Weights of a small masked image model: depths [3, 6, 6], 38949 training examples.
Rows from block 11 of a small masked image model, named by matrix and row number. Rows with one number belong to one neuron. Each number is 500 + 50 x the weight over its row's rms, rounded and kept within 0 to 999. All counts start at 0. Numbers have three digits each.
After each neuron's rows are labels from the 100 images, of 14976, where the neuron reaches its highest value: "colour at peak" is the nearest of a few named colours to the mean colour under the peak. Only what is clearly more common there than usual is listed. The data: photos of plants, animals and fungi (iNaturalist). In brackets: how many of the 100.
# fc1: MLP up (model.blocks.11.mlp.fc1.weight, 640x320), inputs 108-161
# fc2: MLP down (model.blocks.11.mlp.fc2.weight, 320x640, transposed), outputs 108-161

fc1.458:469506536449460451504537513486425434509497511519637476572569478421489464558544587449482492445523437488441514499535534499545529394437523487440509509429418462471522
fc2.458:521497593520472516543540488438525436542460493459511489642486484579496525528486494483477538472546471469488541504495392469549526475490459550545494522416478457484450
colour at peak: pink (58); white (41)

fc1.307:522494572543514552509489515626505423453510443477524485539565411447535498443458464559434447517484522496524452508459439602454527422556457567499518521515434532497481
fc2.307:455480440403445487528540547456509551507448568489513512443583483397523493532555523464470557452441505537429522427431550418661503480432491501600495542509507469459541
colour at peak: grey (88)

fc1.2:538468601498520516473439448569495463429502450431506484516569494435484452496582543539454447615538528540610471486448506566433505498578485520499564535465489516476485
fc2.2:528469602461536452511534510471568526532466566527517434531487435530449544513477449487475572480545544570429434518430589454515554528537483493449473468537481482491471
colour at peak: blue (46)

fc1.473:584464639458538511520475443495452415492525523504492506475471493496490513460461475509540495524403450361539522429454464469473540471555367529611552573445505488478457
fc2.473:438496632505480571517576461500417359424450515469576525541574493485436531580503544511509503544429456439526514453472367518531522418542490504495600440420494512436451
colour at peak: blue (36)

fc1.381:470536462398468584442521489508401486536420444436557554480562512467580458564554488581433523477502451545481484514512438514517495369519476484501522576431463507440502
fc2.381:582497529570541429503516458509592495457528487496504423595484465525418461429464412590577467492534488482530466493513483564463458526509495561504473586496520539504443
colour at peak: black (96)

fc1.619:519412454496527451568497518479486422487497567472542496443515481456483513567540491509510472550395509422419568544499425429544577447430443499529511475414516515442474
fc2.619:498417746411462552493500482495513522493530512527494480537543435495555473441507504510500547475530504515542400456489573467473477532535584527530474519496533472499546
colour at peak: pink (40)

fc1.425:447493454472452575498537522480488515526458540456528546523593540490532551601538503491504456509505464488379549627346493464551509424537461497423574557480460457469542
fc2.425:514396446494535505521481521558510463528568410519446493505504468470504489449493485537574434510528532545565599463537438534457478530520548480517511446525525519482516
colour at peak: brown (68)

fc1.269:541546524456568464534412496451486487452463481473538466405468466516479514508523535508506440533437528514486520615505456450470410537531511520427482446432511449465548
fc2.269:454351486520441512519552476499433451518551531443476551446542491502526450496517465536579545558531474508498503463440638515477485478495491472506467473474525536470403
colour at peak: black (91)

fc1.296:515481593567443422559491516425550488605533420421488604465485409448497449555499511538464459567569491495562538394534406592461432410466420544543492482493439522531371
fc2.296:458471375412510599579448547525549548537515505488465544456555591421544526549499568472490491501498525514442412501503546477541472527464473515481501561539464508506549
colour at peak: pink (40)

fc1.338:453428480409510429526542506459477389518487441515554542539528477485463567526530527408461505492540495507582479504524460418510510444442436461505498473533432489396479
fc2.338:437529524484456564508484513492426458538468498477480589577462565502581503574535557489480497528556530562522503427454464484531499477463440467479487552494497462522476
colour at peak: brown (50)

fc1.138:562434457497532466436590411531461432516468498455588512557525559585475565468479448502526546473485463464532574520465524459408507480525472505494469497413537473557426
fc2.138:410474397403477498624396503560518523601533472445494563493514499431512490529508576533535541495470465479456484520455548532485401474486449473529425508450521504507535
colour at peak: pink (39)

fc1.260:500457612510488510541522437533533461515519454494552516529491476488500470529418482545496548521500473451470422403473464501493489425507413498591490474426565547508416
fc2.260:446380409406500589534543543501472481517531412510447532422581469479491510553539514484539456510525546529475479523501501527553464492482476518478519468493497509489515
colour at peak: white (48)

fc1.500:521469517478476452453522508574547599486506447491492516489617455440546488551474463515452468527499494434567494554456490548558451507454512412480494435535467493501588
fc2.500:446531692577486583507436500493437487490518550477518508479373540530474506488577534547488537503546500517560553496480620477431541485460435520368508519498512492496500
colour at peak: green (55)

fc1.139:498418569473514398500580458533469509435500479582464463544473411498488511529469502451556534435530462489531550485512407513491523467510514476464534497515528534503480
fc2.139:550512454516564472488511567501540518473581440511411448566503465469460427447497437471512479473609567572593415483548545478511453594461510577524513530621616518548565
colour at peak: white (92)

fc1.609:571427583491561418530493369554465472457458510532499454493524493547419521511412432542621436519537545490412469531523500560542498399435504564494513484374505506506472
fc2.609:450424450389493499503525565463476437548479468553450532485538440459551470573535503402491500517549553561502544466476443490595497527485499456533444465564532463532557
colour at peak: white (32); pink (30)

fc1.584:498513466552522472473506468514445513505439515469562535566497479481540441452593560574455433517490501488567529493419509428474488473455461489457603521412458415477510
fc2.584:497530613428487501458504490498534586559527446479550489553476433562476490438561516547485498487559456510521408434597552500504442485466482388546431431457489486488505
colour at peak: cyan (26)

fc1.479:480455544467503522528489421487503511528453529511539438445507533477539568457534534519548487533471405496566519532420530482535546461469490453531516519472423577375515
fc2.479:489479520451484494544489545532469416555567490537481516478549465515543547517522539446507485480462506528527510507507515469466472519613528486527418466504556494503547
colour at peak: grey (85)

fc1.179:425494543527467373494425504374436515508465498493469501445564524457542524473542533475557504538565484531446527645521532447512476550460524413559420483512434455435498
fc2.179:592564385538581499551447527567535437451603525520488464465507530473491525477542453536485511475493506507552439474472504462494506496553464456451484508512585539562500
colour at peak: white (41); pink (32)

fc1.355:516456581476444487551559458538517450517507435459525477513656454454497415452427493575535516590573531492492565487494344508507579435441508464453436496455420532463468
fc2.355:472562465498497525542584551478510541510513502459491515654533549429520505553513498475511515488674551555437449521403736478547456486440487563432494556554478493534550
colour at peak: white (68)

fc1.324:524524562547500545465551406467499435534476535521535538531444594460592466489464485438457533533482529407595569563377548391508440491477448496514456545423502489501509
fc2.324:492432371463518497527536526524544483488511523516469491530558514446440549516469556487479497495457510473495435415479480504506616504625543426534534390515550522492560
colour at peak: green (41)

fc1.556:453528440423482418545445489509550515567394538506528486427511554478553486472470538508519533464570476513449484505455487460518564497439479508506520529464486469384493
fc2.556:461397413470455563557492462594447420546512481441516541518527471508573457563487497516526502546517473483472511604475473529491433456603496554610552432467487531497497
colour at peak: grey (83)

fc1.201:505479517451511537540574433446458445629480443528492546556457617569443536431472525429421559546428432449460590479431581446454532398453482535546589435452531427431501
fc2.201:565509542546511475542579534497543583457508524477524424512583479424415494457454507492496512456480513527424344429503529450524476498472517508438489573490447514518503
colour at peak: pink (33)

fc1.462:473465521432510435467598472447441498544490476534479530548490526492540445537449513500538480468485501473464355516495609550580500479476500441581412379494533509505522
fc2.462:495441555528526469482523554424517539389466480485497516482597489478482519444546445500477512433524513561516555450455561443592513512336539526471567492523597428492581
colour at peak: yellow (29)

fc1.149:533439577517436458473469498486489436501406441506515438532544634502570440478463509482524580565485519516423613557411559497513487519443508500514494584503522450510538
fc2.149:512362387561532449501503552438592546450534446494451530524569516502506513485475439473481495484511510521523555375526493486554482522443535508692500476515586500557530
colour at peak: yellow (31)

fc1.142:592422619510591431519477513528537511553490515499547451552556515444480547447487464526511532459502418500457471448431379476438567478393466525444565529425463459486471
fc2.142:469531552487479458507553547484480450539506472520472527606491446496604424581504454395530462548567538554563618541428662483558447533455470485511400526551527481528536
colour at peak: pink (43); white (35)

fc1.621:480375473448521455462478484575486443469493467491519544532488531552514501446556548501506442567597434511514577479500441421419542432549556590471614458397444426502440
fc2.621:511620590459503513467510519468535503541482517546507508547484470579533468474527516470461483499565518500555442457625353499532482530458523491531508483545550484498523
colour at peak: cyan (64)

fc1.1:494435627513472572516550402519534460490500465451534535519474554467447526484473567532547455514517454405504571565496407513467522481426524546566489551471505485473425
fc2.1:505509409456567503497543500460549477566481506576423489504426498551506436541482478466530440512489486489509533426496547509540445515445454476500481524532542499472469
colour at peak: pink (30)

fc1.81:520477506462515393508549411588434480507490485437552504473449519530466494467537508590496390573524469424489509517485449467501404450475456525559607478397423515438446
fc2.81:511656568485500502433494487466569534578462507469584516537475474607507425441512517543471475488523455456524386467603467513552485428424494522533518499467540494493519
colour at peak: cyan (53)

fc1.603:573396464508453305428612458464527476492498497545518500558533493532507500458495466559526531403554466469453473553504498493453509434392554521409504574461449449497540
fc2.603:512509597508537481515502555490527469527520455517435489625487441483537479525451469435492495511649552570544559474537387495494557562488521505458447486595572506557544
colour at peak: white (95)

fc1.632:507549501565499489451556493451496542496468501366577440566420548462458403512516489613515410525549455503445506436469557503374414373470421464481497554444478481508478
fc2.632:462540560496492547481569511437539538502456562504540511512484458604498479530581503549476553485527495542488402398481611485586483495411474418485371450509525504534491
colour at peak: pink (41)

fc1.579:371492574519490496486529453453519532460483507405471509512511523448505439548546519599488466562548515513618524486497542549527588518481412516485589520470471472487445
fc2.579:563519519490538473501506525506576555517457535548488395510507505462348523477520457523505554426526543507369420493413465431553574515495495441451531550560483514494509
colour at peak: pink (40)

fc1.624:603479521520533515501584475474579457498459432503511497568610550446487434475471437455539421540513461500520585469498461446581447411480407542410546524401471434487491
fc2.624:451519502526451551464530504506542521483442525414568536578520482528548469482554497578477512515613524560498436626487560533490408489533568538584485474516528522545489
colour at peak: grey (80)

fc1.91:537482573475502405477559468465482464527508444476585427497619461450430495529438568524566518566463489478342452476523499441479492439533462550485443495467488517432567
fc2.91:432480410477438495517567514514471538539545458473505603410547437460542490481520492543544474572490518533599465517458478543484472455509519417528446417475519541516470
colour at peak: pink (43)

fc1.601:540498475490490520447563507540455400423451424472504541514499407487471519486564468543499447470510490532539545543543500523378539497537474550520573512494527474466468
fc2.601:491459639437506500545539487493461410629537515495524501492567440470562523570457481494508524540470476506462573472446478505639565477591417512534486523467474474483512
colour at peak: brown (59)